{"model": "segmentation model", "dataset": "Sentinel-2 satellite tiles (TerraMesh)", "train_examples": 36250, "image_size": 64, "crop_scale_min": 1, "horizontal_flip": true, "translate": 0.06, "num_classes": 10, "encoder_arch": "resnet", "encoder_norm": "groupnorm", "encoder_activation": "relu", "encoder_weight_standardization": false, "encoder_depths": [3, 6, 3], "encoder_kernel_size": 3, "encoder_stem": "deep", "encoder_avg_pool_shortcut": false, "encoder_widths": [96, 192, 384], "decoder_norm": "batchnorm", "decoder_activation": "silu", "decoder_widths": [48, 96, 96, 96], "decoder_blocks_per_level": 1, "decoder_block": "bottleneck", "decoder_dropout": 0.05, "decoder_attention": false, "decoder_upsampling": "pixel_shuffle", "init": "small_normal", "residual_init": "zero_last", "optimizer": "adamw", "lr": 0.0038, "beta1": 0.9, "beta2": 0.999, "eps": 1e-08, "grad_clip": 5.0, "ema_decay": 0.999, "steps": 8900, "batch_size": 128, "epochs": 31.4, "lr_schedule": "step", "warmup_steps": 170, "weight_decay": 0.04}
Rows from block 9 of the encoder, named by matrix and row number. Each number is 500 + 50 x the weight over the matrix's rms, rounded and kept within 0 to 999. All counts start at 0. Numbers have three digits each.
# short0: shortcut pointwise conv, stride 2 (encoder.blocks.9.short.0.weight, 384x192x1x1), inputs 0-95
short0.19:472520463540505485528500515473453504615478547445434531436521520492461527521487487476525526500387494571472572535570473545532448486513403432458510505539424509492526533486448497465395520491514455528521478509536501489508467478546548491392550516508519518502435499492513512454411529468501481502
short0.20:546455384535530568499457509541504458484440487479521365464505466534471505505504516489509557459547507554494473486597455566483470499512546538551506407498523463510490393489537461542399516466465449461493522489583476470455537480562516540477501510553450546471552500491473484494424560524498505536
short0.21:425434442397455478420460472375483534716495437425564493455482494426422453495472477495535607529521575572525643558462528547478585582540543475544496484462640489549616444490497480580393511474443587514589593502512445556476446507503555477451536475603463521412579509492554464385425429456498450518
short0.22:444485466429485515481442467468463439565477562514497532425510480467481486471523484471545477504553502493504525538469538516421517561583555489488511543487587524556501522487594486483476510466529456459474521506527478509552481498522504531415486453540492512487578521499515524446482517435524522530
short0.23:532412420370462605487418460552510472574466472504508476472458449523430475529536499533513613531466463559457522491565430477492519512491431541554503409473490476504467314535595496564320441466383504340478572503550496461498446460540479583482414393539458519478524493528396424531416592456500552496
short0.24:493573433536470435496540426506475461507470564443568561522537531461421510594447522501525545540497493431535599508566528433482606567464453391496504501500541548550587467460480528343401547453504582532493522500524489404522424537477561547460430498530558514516547525480469537475505478474496499521
short0.25:287492626547403494481410301274346543282549417568148524385381500499474420456577446438580527401463423602548279520457404542452418409473390614380507458356421512489413502493547425426410394449500322529416372501553438463572487555345461521554547548577555488466459565363441498537521488433431535581
short0.26:508508428554479607473477441583511501567459513445496490466502518512444499509508484488541595565452524474499573500503425508482542543488512446595531416486471484480511470475559498526400471433448504483482506487538517502486499533556495512482503423585502493586533514513505466514419567470496509532
short0.27:413495543402443444458410398403338431479453496532363500389498486496436440437545507499487542498474500487510519519470528501413539570578525517449508484443550520615469497540578487522431477462528407456545507513579458473570447518415498485445478458554496486407522520484492462496470482394512493546
short0.28:572462510449486480462506505548386525441451519524469464472534483504514460424391465474510476437517498501499436497535521385447494544501543482475500433483500426554446407497478420506525551494430510458514532496473531414427460499372505408491459423545441498441510547518432517544533499524488430490
short0.29:550539518526480483530464544529514467468497503518443508484542523510551509515474490467457521496465488477540470507605513479459471443455495448489491450520504524537474472478447472529473517513483468514516543507467524492497496538508564484505545544420532549488499491488482497561462527456494498499
short0.30:432480513494473427454455460422445473583392539480464528474491472479413504506498485492530508453404534673471510589550464551532445517475424523451504504507404499509537608449324513482478498510559540472541482509481486430476494495580515518553508491474496512506397507453466518467387502499508486480
short0.31:469491492495483461499473481436491445502432525530490448463503462472437514518511511490489515488423546581484443605514530516487456495493516559497506516513486547536527513484463506541444526464531532462556535520513449493514479491548504523491515492457450498484420503487473521493373461462500474451
short0.32:508572526462480490513506480521540500520448531482396548462498554560435426542542493483511460536510519394545566507453535455545525505456530487472500508527424525516522449494462540491448513488455479494515537509598520433543534526482524511616521516611528501560559605564531492539575618557473580540
short0.33:440487436514495404435535412437411541441451524441629532501462518437423469623492508455545481479495474492574478506632528453506541610430515496420499523496436542554572503454550562337489580527502543550487546503531545529559480494546523487483462514533537520444523514473479480427557595521495486495
short0.34:563498409511522511503458536529541470565456473453533456474516491509447475432496515495524533514525495478486535480527472537517474514487517462554515397484521491505503438491449484519426502493459491505554534501596503491499503496519537493464495533588501491507526516526506439472389480520485494538
short0.35:220429642493356442361420285227381418322534361533090535432360485512505379410577418412545578396569559627559265499378432579463581480481434670492577388368482503483378418522597431544450319432396444628510340485610453558581492541372423484530523543574527555357457559311495492521509499375409503650
short0.36:483458400369502477484463548442577539671479497430645483428510480426421449508478498498521561564498534510524690550462534504456586608592556413549497528503636476590613433494501501583462560500456589462599611482506451533497481499518549491466526448536423554470614502516537509382412433459516462481
short0.37:539512483555515547518452515555498474372507514504515508446505531543506482543493495492482528453429494467482514471573447504516426490453468484530534368504372485485454457474526504456463488480451398525480505487538546502491515500521513452511473548584518521521489495539510517592541549535480539557
short0.38:523502485500498483509457519498539519501445513493554502459511527502506480518489511505498515492518492492507521471541497470495481507469496490455507433525481502489522460502486516494432500502470484506516547491524497484512508505519524464513514514552524514536481512503520483494457522467484473507
short0.39:512489540444493441487409471466552461549489535502528490415517506486472490427382470456528523483508515505470547529453531448486489563517512528542519420481490496645508437473519474447465505490431496473525529502507476453494475467469546510399492548661459498491547520537509544432462480486466461519
short0.40:478511430430525517506418490472484608536456491562565515460530498473507470555499526485480554423530518465502590485549472405466570579465491498515504527503533556585519471499581479624471508556511563516461517516506497517566495490566523532444484414631500565587585507495487472468506560518530510497
short0.41:352442523411413408478495393263502538475521500476542560483455497430486472542499489450520542530456558509544585570445543467388534640482485508544512525452505543653545495464605468491527504476510566430474478471507607460525472518513586523475552442421538555482534468520577598494581534636554516473
short0.42:480547515576473444530487481446491452518482535478423485481529516522542519505490488479478500476334499534496486546575511539543404410487450534492513499522428530484491552449455511467462524473532508508514522515523450473525500524536545516454519557503541520503481516487462570530383480461503519499
short0.43:198424618478369471366425312224365480345555382596099535420367484489484362453535416400585620421552470624548298542388471585456562503446414638488562401380503482494406441525547413558425363370391463573526365475566466533525445544382414499516553589584522538360489574327490483496527475399404490648
short0.44:357444493467477421500447467402445563589446484470412517405438524463435399413479481448504613514529490594511507572502531503385626577505511457478519431507563491513488483489556471641461523472488489581544524501549452507565467497478563463410539470502543519469483525453480356420424494451466467556
short0.45:460464450420493448511456502427492533704492485433590488447482499439415479457500496476531586509470518531514609573436520489440508565553556441514494477502580493520573457475468501582410527481468614505579565501505483496490500538451568481505527465573522496478538541537482392414387426438506447499
short0.46:315419503458414416442452345277387498364500445536286543437426465492505438504530440411473560397436418497529521520471446525355502477473480438512484487454506467513465524457578447414396388399520498475445412489493528476540426468535473402490590511564508498542492504382594506515484559449499507499
short0.47:541457492353481525460499473510444473437462479537472446490538435507485480461511494491493565510518490492478490506528500466496537482503512571530495406497495408470457362512495445484431532516408497460487508494440515441388458488521496466483510425471420536431475491525422480550558562510503438450
short0.48:436402596489481472437487471480622485496560438461535582495469469497579540544467472478483426537453621541508452501427543436443446476488394502446468413515441447452438432492466467517550507452423483520472537464441440474421488456435473481558516487568459516495430520437550617490543426484479478414
short0.49:593544472575453504541497506556403534362385506585418521541534495520357511461573526519466508389366532432510568434603492553572424507468517596530543536497405484553513558492444585514592495578536490521486546519467548509521581510618469465550377540618587574612532510565513412542485560534514537538
short0.50:441402598475469473428482482487613507483561447467550554491450466490623531592481445455491445533470606549502434543428546438394461491472380488429467376531445456455440484492505447487453527476441469515470546470477480449441469432422470497526520486583423480445392462439480571443535433473499447421
short0.51:520491424558493549468496529522389467469432504467431462453487486508452496514508495515510562416517459592474562483573451550539456442532542504506495435491504480465463376476446500503434483498458421512506506507459522456433513516540483478452485502536455485512507493503490421523500536508505481512
short0.52:517506452476446583507509488519335640499572574672426500475547513516413509541481506561466541470384499419479476497582465603633453538489469535523526463478481480491519400506542487533486469570455513461504579516409556553442505490557501462415429480504419542631544483501523477475485564524488522528
short0.53:523525459594526479509468519517526500534522476456456544467415523502394475495440479453518524472425505496495507446571448535447458451487407476495491502482341492505463497465499512538529501512478508466479515435508509447505491451431406431461482456510434485470421496484505472480472459472474450459
short0.54:389506502518457423416474471496610452511485456453468602512458456523568546525540466475585406563379646465533500476430597492462447477467418503483455416509439462537496428467506469503508541418367547478479560454449425444479452536415468508565458554513554472496471520451471612482510419507492528533
short0.55:519493500521497522563504519535409518432488546482459526484510526520446481513473491491502538467441561605551567524482550468503463538506522513497477502447397521495570477525500529476492501488476479524478530474508499480557535525523523510497517582565556507567542515493524450471532497533503574574
short0.56:537530543587494473528493532540412497434446494519443451513497467528556493471492507493479427393323565423497588488564539561577434509493589492575505479480395447635519387476456513433442499638468473513475528499422525514484530521520546447513426603636520487596569525529525489512498513571494508569
short0.57:541542443505461452549560519459421455430559521572469480568535497511563459474478527558471480491428477500479588464520445489567440511503485445444502526501508504445536436508428526432491478518469502532540450509472498543475495491481471464491479438465512469597531481527554459509482533490500441446
short0.58:472522513543479481530526494485495448428521518511457451483484508502553501599440479470512492466390480496473479485520473488462435485504499536503489506503440487482502485487513485417422523472488507540470471507490499507524515498518495511494507515571533456537513491497459505523471482476506545505
short0.59:577554566566512493543517519543407520423440510582423465527551487528532494503541511541474471427356544440492569469578509552586427474490494554560502484473385466511502429470444546450454500587479444500524516492447541513479573523564528457523449566630540498662551522559527518535518571539505525550
short0.60:543490432479483551527499511489459474454441456412448477503508410547400491500497555573478536406494491485434521477596354476570476455476476451536499439524484475461445372517503500536491447543430465526515479518497541488461536504524477524491484511587487523521487487574458403582419543499514498501
short0.61:427543428470492475484510466507465458478424511434485457539530469483395503550519465477548479492425503466456415428548410463421522525488529520515505520507499498550501533463438494597503520463468564475499498537471512524485410507468507527465391524575536430517482508515468407487458506423500523558
short0.62:566450499493481531470463452524361498524457492493485451481491459516409511548509492500537471445488490514448523481576436516519478447537508488518505432447504432519470349528457430531451498582368455532483506503451505440454517475564514536428451499600532508601554531508449422510508569500519516519
short0.63:482524306504532485519454525535433557474466536444436466492517532476444464500551508472555470488485526362522528478546511549446492544603580470581491498484513464534508497495469518534615500537508460443492483495449513529526491530529448500455476519520535472532517525499480473494468584464500482540
short0.64:457517458492518544493506510476470491547410551462519545486542497506416487522545459448578520479404574627465401470482493511426397540462315448483485483518435463484525566502466544507421534455471501487470536459554530536459478504500483466463470505479578502497394504479445470454447472504530494563
short0.65:425555501477468510519501454505542467529493516469468492482505521465447495531566499491547523512434560511485508422545474557487473497429396596522519535491480557504555587497429542538485517461536554460517511486581493547532517536555580547475441453446604475545455570483519478476498545477528565526
short0.66:471536472515449473490506476483470520468486501532481570466487481494504483521448527516462488511348444390501456479502483516554558476513496491401510517490500472543505465498520512588453504562493426504539532494400536509430475481525510474472432536526434481484517500463473427479479527484502469551
short0.67:477477436493486453506483490534502495446462521407496501494474507516517509485472475455445473464482519417539490480522489492437464473610563508473471467473437522468595501506482526408458482461585450512473520521551422479610518473537475458522548548599508498603517491503504475503524582543510516491
short0.68:478552385437379395485577444485422521549573466519470550535430453474498463491381545541426499502360489490549453516499484530555570461576508544435503528451477459422577417463571554578531459504502478447490561545389542544427460502388554410521425512532375340451543488450430466448458470405488399441
short0.69:494374627509473480457472495549654485488552438420559561496408528477607500500486443440481521517522356583465366637400547464347442546507408503355506380533438465557442532528593400395444521333467435510487540494580467418488457449442477532523525492404455533412378458452491581529481431485501481441
short0.70:580535556559502473527480500604462527455403469568407457521491481556525502500498512515485449384253614474527582465553549523572415494534573617614489447481373453580517391473509524428516518607474479527502529487438518484489612528544503461588422570606538487668565540583518558577511543550504544578
short0.71:576534479497534493570552559489475518494569560542432494525545482573484536519516485523457523420414530454499515460557485597681416521536412531488503451496487473495526410492454487526464462575477499499541499493419535590488490497537465461448456578488452527579500479526501490505466504514485520551
short0.72:543385670563486468457463510630575485471529438409528560513362533481632496520500452423497538503491334606480357623422562510346398586528450487317502365509375451630425501541579375382424529317440418483476549500581432382485549488477483562562554559433468532404414463496513640565505452512517518528
short0.73:454547481467498461495482524554473523500424520437444517459512522485496491519483470452553550497451519523496460436521495510436505487512454455526505525478514480555509479513518513533505483537485507458492517500465502522481469528518516493473500489501538500523510497499471495507481550494508530566
short0.74:537476568510489520461543462450372448552491489498502438490517480514556556574542547580535467516366470527461560445622467555610458511497428536513494461483425452580509342548498484403444447558418473477494455496482527490470513523556574502435476540705483499506543557535473538516468573482537461552
short0.75:499505496464476525484433466459483451450486479435465574480476483493524485575571537533497510488402469484455476393614422450516496496476431462522499501500476514500478458550528504506431442478533492527524447516523468508491528464582551570403559470556516533484495546532522463458503584486508538509
short0.76:508524558524505457481481504467484511495549497493501508507510553450577493507437489479513502504497462454514484477534513459432524477508511463440490452500531537524489442547516461445457487499488529509528444486510457491543523510511514504477554511485533532517538559493508422434508504500513508501
short0.77:474363598475477469439483515561660480530561422413551550478420502464590504510465440442489508559546343603486345628383532437335448515513387457337512371544463477495428544516586370434488509322460446518492555506545453424453445414414444518535550483388409503399353443434486547510505414463515458392
short0.78:565588428424391389461488443526399518488501492547465504473495445486523443457425548512450504488366435476578422468472448521584536450576523533428504514473493493440582465480512478593451503430491515480507524509398523529422527521399550462563449513503352392473533510459466455500491489455483403462
short0.79:498504527512466508466450464444478469440534492466465515486488473477491510516498523509500501493446484448490553415582468498498496504474475486530503444500504491507488480523516481474471478527554487486526457498488477513494515491557505493423511506464508514477502506497504375460481528517505524529
short0.80:536536604533508496572530499562437496450463526526410537536541512552608462445544496502472454443310532416504521476515579557549388551529506558548482448481374518625476414509432532397456501542462466475506522500504559535564534534542522429498428585697591515622579565541494551539492545565507573597
short0.81:381524485535460485505448445420603487516468526498419494497537504489506527506515475473548553465375526548499486533522491559465467408484470592477502535498490533451552583489486546565498508447535515528506535519554467466559469547489511514517473520461573522518459504466422445451448456476508579515
short0.82:574576535532563452522488536536526473451484530547503485490506501522557525557479499466455444405379540495535539483495553542614458464503520540476479444496469476570519373500482466495413510534440488524473541504426470495491502508516519454493439654390509484555509498492474475466492493509505492586
short0.83:479530541523508432518497517566534495508480490492490591572489445508530501438529501528573523516493499455467535503537497546471571492573449530510485650489507517392537558427480546536648479510471543526469452513450502476480503534557526498522515466556527513544469497482577467574578541514502532427
short0.84:519485403490476503498504448502501485518523468540441471538486460471351511464432482510510475478516419567508609439487443521551525495534586586490482500516508450420546468487438485464539483497474530445464508495413512434369469521489464460523507397423442519438570538498503523471514564461500413404
short0.85:519517569554498492515474514549474506444450462479474451495436494545555517476562487486496458415366533484495524508526564577528393585472494520552498432492407476637520371493516498409407538540425456479513559510509580459526496516539542454493423587653521502570552523509507501506472529556504537583
short0.86:551530518524504504550515538514401495440514517500438481528522488532542483539502495495510532450440489450489473479503525606649469534524445524505507495488526455512525431505512476506397491535474516465473537507477525553492490503539518474396472534491431543509564518499522473470487518526487534554
short0.87:612524555521539504579536587575497529492497510482454437539520538522570474467409493496502496478511445518539534475488515532569468485578584518450496459474474430472522418508418458453477465451468487414476492533428458458405516504512486444526512511478418460578603549546498577502445545474484449485
short0.88:536313381426431571446439432451441503528431443445476585455420429506299473540562532579533547536369449597441481473625412486546471484507340453508471380490361479489455304536638542527490452499366463475506503522520530502495444401522422554408428429555456546458429485529475338485482548486489509501
short0.89:517489594543506476537495504521433503443456494506462487486497527518522480488504493495478524460429558565522551515521578492541399527518561543557506483465406526590513504510455503446532509528485473525476512503510480508572557504559518464483512578673576502618554511552526498524515494537492561581
short0.90:546532549509511547461517503563361481482433534428511443508547525505588509573499504501611474470502450432497461471522512567504475482564526492535505444491490459499478393538493440363484512489422473441497502499502491505430527449556506515447486440545503504519542529555446558511481583515547477475
short0.91:550525396580464533506503482514452501440407508554446442494505487536340513497544503515481509373348554445483610468634438566584417484491465546560517445472410475525536425491520546560537501604475427492511501508489575520471554495561520472435410562586525527621516471515501435550491553529469517541
short0.92:521479528471487504534495521553515505438486494500472528511472511506506442509605483485554502502383522440532527482474607453481406514544446555546477533505434530589518460516468533524500554504489477490455487513518474518579515502511462490498450509626555509616553489515480438496496496533516559524
short0.93:468508559505519476465493491483459534512518492391527504535504546495559513533438498429502464500512474407539485405521510474385537461545528510452491418498538491459489457488475406498481492516430521509494475497397497466497509530510519467437578508489503551452580534412536452462527500484515478523
short0.94:576595529585498521547522499554341547383420542587427451529537506548456523507535530526480477375386609392519587431591500592636403519512559585601506519445428476570551416484442570505494481655484482481511520497459577541503575554596530444496399586640570498674589522569543471543509582558481564609
short0.95:421541483538461449504482484542534462451430569472424427471523493488441496543499475481533462479428517509500474441517466522466567442489550531468502532499519479521526559482422532531440527519538532456496510496492446424485460533553524496507387536556523457529436508519433414511455521500504495537
short0.96:445489407475486485484452473470493559541530487463534523473432508503405484534383494487498537509427554539539541493521517499434475544430418526525504445494422475387506511494526469528449490529468555546500513494496509440507493495490546502560479498399510506508431493460475465526541478565444506492
short0.97:469499390494499485487473487475450510560521494478499502466471500498394518538413488492496551488438528485523534527567507495443467533449439486502501439494446483452513509489505494500423472515462521550515523499500487457497502493518517480547470544479523497486454501469506421535529488564474483523
short0.98:507507405472476505483459492530539530514450461510475518459462501503425493483481516510472588489432526546527535567561513480475456461489513480522505472532462501488508479520457480517401474534507509552505518496514491469513540506515533508565513493395545487543450510508499384491474479506507528487
short0.99:514500474530529495492519492465480536476447484498476475527497450508475523499533541521493550479398552507499514457529510545539465508481501477576504495506480468491496490500429514517540478550494529523536515500529488507484506500516466473519491487551514491501487484532466462513449525514505484498
short0.100:390502390494483495500453446448442609642467455469552450453404530479388503528403506528455660512413564420580673568566536547491434550468517505522504466545397475479550485503472542541364467508461542599544546495487497497515569535602565496625494488575581415646464533528552327525602546627491533556
short0.101:553474421534484560492418473511520555434506444487481528449442488506450463537507482490491552475392502433515493479544448452432479425438452511460495435495396431461471515494513468508368457559480464450455455512487491427415477477511523520472467496467535526568375521489489438498525520500521534444
short0.102:536484651517466510499504474438535338420535545530357515442545455582584477480537329451480409504556403442354523423394431496601494460532394432380502450485457453405389483407594534616559505446459385395561397467570501600459280362383446366362468471586310654317506524356457682446321416281455369300
short0.103:536526720475477454482471476433568364424609552574384491436583453545604427447548356438466370501546455452375467397357445444618540479511405429398500467404479453427333505400557512587620533474533388376471406498512489562440283365351469356342453524711318663325522562372444739445333386288464374351
short0.104:451446426540484600518411534416450563628485476528438468402438507455382406516476501466581618479443541538525554591498503546515430497454485556578501418540433421520472443456459463581444470522439503571483497461530544526406446482565511535540460553435518523501473483462531449506503501538432525567
short0.105:508481651491484480478460462467568340446553524527374500441555464528535451480507372379491476524508441394416587503425429499551513505538449499438507488464469426413359536424530554628609538519529424393489428501542494460440343411397450346375403472697384688443549582375435717452339429342441445405
short0.106:495505632491456508474462423471543336459515537541374445445578463527595465525488387442501556506513460393462530556450513511535504505508455509410499427533494464528423424458568488698512514456470428450476418503535494498429352431397486386445449548444368626432497566404461649420351424324439439445
short0.107:443466498472482525488446439486553528530502487523516506455489483505484485511555511519498559507371562522523550509477481486410422494501447490524503456509528538499525471515405465500409489513522560488503504509524517515529535511519510518504520450494529495587431491527481452483520515472533526445
short0.108:446465481481494478539478503467538474532485497512561419473519497511475503500532483479518512492461544353486505540518476500457396487463394512471495509521480534482522517505465505474421489475501513512501472503557528488518469477503528499494420470480546490490420494505497484539509499481524497441
short0.109:478508365513493550434470429514513535545480450467522521444424485503380522544480502506482617525317523425572589538583493511460492453505502451500502474530435430461554519489481491569391452524469470574476502507444511443454550506573494506576544501410591489579423485510531416512560545553488548499
short0.110:482486427554508431450515480480493466505444496426443495473491464493388519533458479448518570561407489528502582496604467536504512479462472497591509516490432461397482571454449504495530484501498440561427477498507467436436492541518547499486478534448531559483462500413551510484512520514471492518
short0.111:474511365558472455500519483481453506504451509434485474440489494496380512574477517531495533486368546482518572480602521551523452489484447489568510480523414455433517484487469524480505505470491441565488486511527491512476513531540516469509511562378551518497440476470483466497522550564490487536
short0.112:418472327541516489511466495448513661654498420449533497482377556452401508464360505528442646481421525522587631582497519520494433540482585491544490504587478477521532505494434532587368480499502530582527549485513492481595515550554508482616544495553607395531459499565545302512493500594445548571
short0.113:509515471536430468530431453425462485418451490511428471476493477536418472505531536574445545451453546452494456426583499507605501488517509562427500457532469487406477455493525535469545461514492466567555450506515500551511524489497472457479514537493455534534522476568513487456542565550487509537
short0.114:473521458489515505470523453481501428450497543480541483579556486507402466460509509526513436501444523464492520482525533454534495588551531484541522473526530529627549460521463460504483496494477640431523552514414468524499477483515537475425421506508466501443501448546451525450469527496506476508
short0.115:384473376461489493427435407415415539632446415443528478431404491473409505583405496500496672505393589431590686629599547544490417510465490539500535496569405462462544476480446529563339469481489504625540537482484504491494475491566499463564440546537537470578466496490557377432576532630471502532
short0.116:500403362412478535443461420498401576517453412480541455491420484487415531553513559555494639487403518424474519529591506508485463570457552487531558468498448395547502435530559504527429439498414499413472433486488514458485579529603513567505496481529606485529525548563447354485445618563562578590
short0.117:581518451540566492522509520536554412572473549417534357521502451547462547444529484513456615478388541488517611549558530554606419620509560488521502435479411430510503368489549486505594498490492460441524540485457460468522455455534527365521412588484430477487542497557491457501434521539462512559
short0.118:548494390541478538494442502540639476460445459384503503447523472504378448563487512519557571470370489423504526518559468519466432383447464476461496489501401481516524531500463525537448418527483495466466500482563500459462499389503441534499452468489502592486451521525493428488457509485522552464
short0.119:527508444418462505566520522562513462543460505477506463488558517496449518468480566589463470500415528396519536436522484434517453483493497432537499441573502537458520451565471490573360472517500538537567571522524477480486486464426508437508427428443485422491507545575457442493508498449496468422
short0.120:566505431504534536467497537544549641554430440596526498459461505503379509476517521539496585462472511486539555539660472519538436516457406565439528413498370472486560506509539515540444484440442484560518541504498508517504499501474436537522497555494528551571474492506475415478522534540499498442
short0.121:483532525506529510465461458551531506519524507438524514516431582494486550557451537458557533438545522414554524455500517482480432500490517520580498426508409468465506462468485428473397464468421495483486471484500497456452506488525415510494480545528526494540571505518495424451544554513515514560
short0.122:500519426462503510474464494503532548493501469472483545468487515484467499484454503472489548458469551499541513563539508434432454481521509490521495463517509557501510466504471464522445493506488534537505534501496491491541533513504502534540539496402541515544486517500519408504548479515515534483
short0.123:470521354501439547455431411522447490557396483457474461456464473490420482532492562555475636510341553371530655524624499517513449518499500510515509534531398487443535540488428534500415466478506429561507488490458485488449557501571485502603499512556601482603525501540551401500539590578499558537
short0.124:487540417489514492481462485479544594565460472495486509480470527490391528510418476383520528464492515523547538562535515468407512456466519526521499440503517503456493483455547447467406507538471501534468500508468507440520500520525506513530493500446546551534501506418501389450494452530489522504
short0.125:488510540487493433537506547454462505522564501520506520488510494505416495492464490525482479486387504457492559496577504530521432513487402455445507485486360476427476496477461495446441494510484487519496477509465471490498477491474572491478485552476522494459448529481549507507480527524506500491
short0.126:511461557471521460482495500517489518502692476475503483470512522490520493426412468455496454497524472453555475467582478446436503494506572484433478407447521490486500480464513396505524462472539474428544463511491517521528503500476536478477521458418475540526546576439564497492441538464501425437
short0.127:451486441469508532470458457458542569551475470491511529475437498502390536520386468411521533422466503440541592537527523495387457502504519550522494473500482491504513497468538444464495481539497498484437478514444478449517498500531492540503487485414530555520550498417509407438467477493493530471
short0.128:490476509450485590489480452511506461511474498517471482492485452499446517538411481466578505475458490372464573474507497499483494469507462530549507440485453431423506497462528452491493488468512540485524526497493505485407463459455467490474434445513466480520500466499465548482458502456485469486
short0.129:548506698472497478529463463488560419434653568602410513469534491556561446443511393427432351466571423456387488374430430458613483484510385532420494406410447494423360473399526477492578523474505372390493415504556464554506338395380463365382430531620353618380506593377471612476377416344462434394
short0.130:435509466459515564482478502514496603586509538503610623481561494493504431495605501505622513545411517503472509515498469477398461539529383452469516473552587577472501470478540491609430510454413510525488579445544501540501490532523544497488500422687546446478467508441494398510576579513542534455
short0.131:466541381533496565500465483547554521521501452460483543471396547482410505546397503471528608486474522530544561538468517492457495464506587479578511494529497468620523463509520534589273455511527541521565533479495518369480475495479499537503503404419518488519491493468486323446495533522488548476
short0.132:500487447567540554565400521444442537517479466480377464363454532490436482479550475480551585476431498581540491559507547565584421526457447560560505432573346466542467436484418499594488479431465456535495599453501509537487472527544532518509506588386518572531437470487503486517473498554481505589
short0.133:510506404531500496482479452541432481540497496431479489439512427497334490527444520502501600527363540549520559504620460571486500534474447482577519459527432502436499527508473501457475458471505420601507506497543479472486490525547529507509479532419545515494508489459511468528540591562498502553
short0.134:491496389499544564470445480585434513542555496514531530473490492503359540450378483435480571540423528386510656537588479536438453509511574540592510427489418493447490550481522391524409458506470444543530511478475512415507513511581495536562497544484575536521569458435578396480525516617498547557
short0.135:443457466514471535496482425477502421565491525419447425480359489462450514525418459472460597504402556359524718517516504507448449551516503596515471362493382466535505484484557503555441468498446488546508466510518490420477569539547464535529497484626558525592507522523462563522649518675489566566
short0.136:499551427521465510600564524435507522512515505527455520540475503521511482498467491520463506528437490406524568479538487531546503478503423507502510531505460457449521441490491502563451467499446517518462538501454481516446492513517523443463478543470411516533508465466473517474493505491462441516
short0.137:554463390490494465506419525526499529456496443445429499464433496512426482450449494493497497441428577379580505547533565473539469525553606512530506432532456452577510462484471458517553546609488543530539513504517481465557499508471513481553473506437540476570521512532467439428359449494500481542
short0.138:434478484440501514483449488419561597582510514444537582493492495487416458461592465504550527547404530592506547538525543489414445544499392463508513498510549525555517493512498494616457515461462551448501556500484530530538474534538535512498488423571516498479482488472482452498537573516525526485
short0.139:472499424548449501492485475434512467481440474490474470473456471520403513496462514534466578476401536521493541444560460529568472496484502468517508461537475499458502472516532505484550474532480477515502463499558517529456565487562518489504506434487473501530505501559538467506535560540502518492
short0.140:480468274519487613473452475513541583565424428496503433427412525494369554573443496539525637470360506527557627572581498563489378519486547578518513449571424448429521448500460497621312455501490433572503525499452470472445548562576490491601506552444543436551480456559513379552570543591458536537
short0.141:455530479471462536549472490440512508498485509515477578511481518446481531460465473477564488398437468277503518506577530529532458483468466503552494541520464461474515479427590465504522507514469520518439508521415498513489450505526529500482441462606530540504590469432542507480469610458509498493
short0.142:529522560487503537488497510586501552421514522456484535533504566507607466545429524462540518529552542527530498521539522381401586432517576481508501481509565497569463378542463426514487529489375535467449484522456488498433548500541496585508610356382479601436558426521534529496485572480530528410
short0.143:517520430556497435499462484475495552439409500452508452513497511521440490487480531525484545470463587525537468494534519480551535482521542507484506480533492473464514492492489538410506503507477531624532494508513498500501536503527471495555502513500500537491512496554506450448506531525492472512
short0.144:493561551547500464486474445483384560470521459479526486494507500495528533448437495495433483512596519457512479449614526480500544497476460609499476417455500398475470498499480442385397507501465461416441459494445491481401507448535464470485480547588449560460591576551541500523577517558526426530
short0.145:433488483473469508506522480466489507513519489540492484492470501506458512515319475436489531488563515399499563564494487525537512457542555604489509508515523431470506471472353467577459503469504434463447516496399495475400483511510512466517494477553506526520532497455519500498474471487522472495
short0.146:461501467482485536430486449498405578416458466559413508437459486573437476454484481482459509372524416365489541480572368482493455449420493500425538410476454420463425369462596497526537507604362402476444511501428551453413506509502488490451513542565499519556529558493495448543636536498485520542
short0.147:459494534425479471435453463463496504483512476449515550463464508476539483465438479486484562531480536484513509474544504441431433518519539500499493482509516494555504495484531468592376498507497495409516557502453514498467490499498494480492530429506524491451539508473469480487472488514504490511
short0.148:519571372528515573531508552606546652571492510558548545532521598502426452559287494390586527576559545446548614517524481536439549367558566644555502515487568364416525555427406523516515528539472471450376524516418574425398487512495508488521544413443520552506571544420525495428495494428507472426
short0.149:455490450504457539519497452441499510511560510556479495481500515515426514496368486448498529495561466344493625560471498550545490480524566554511498513514516447453484470463440460520400499479474446435449496487409497477417468535516495457492515463540510494514561514493533562499501474493498484520
short0.150:516477369466500522576517540519562595526555512584560476513521528495383489490327448428497464539574524279525670612534497502537499439493538579489467502486514406409504491424340481585508512542492457491402471462421473465360500504543533473638544438591469543528570566463589601493506413483498443416
short0.151:454449409480485526517516504442517465540497509483503488473474508518406507458409466478526564558529507368545690624555521536522437510554510493474504505478467490468505537459567498514423495501513427438508518488446411487473489513525482449553492497627501519472562516471541567525532481542477459454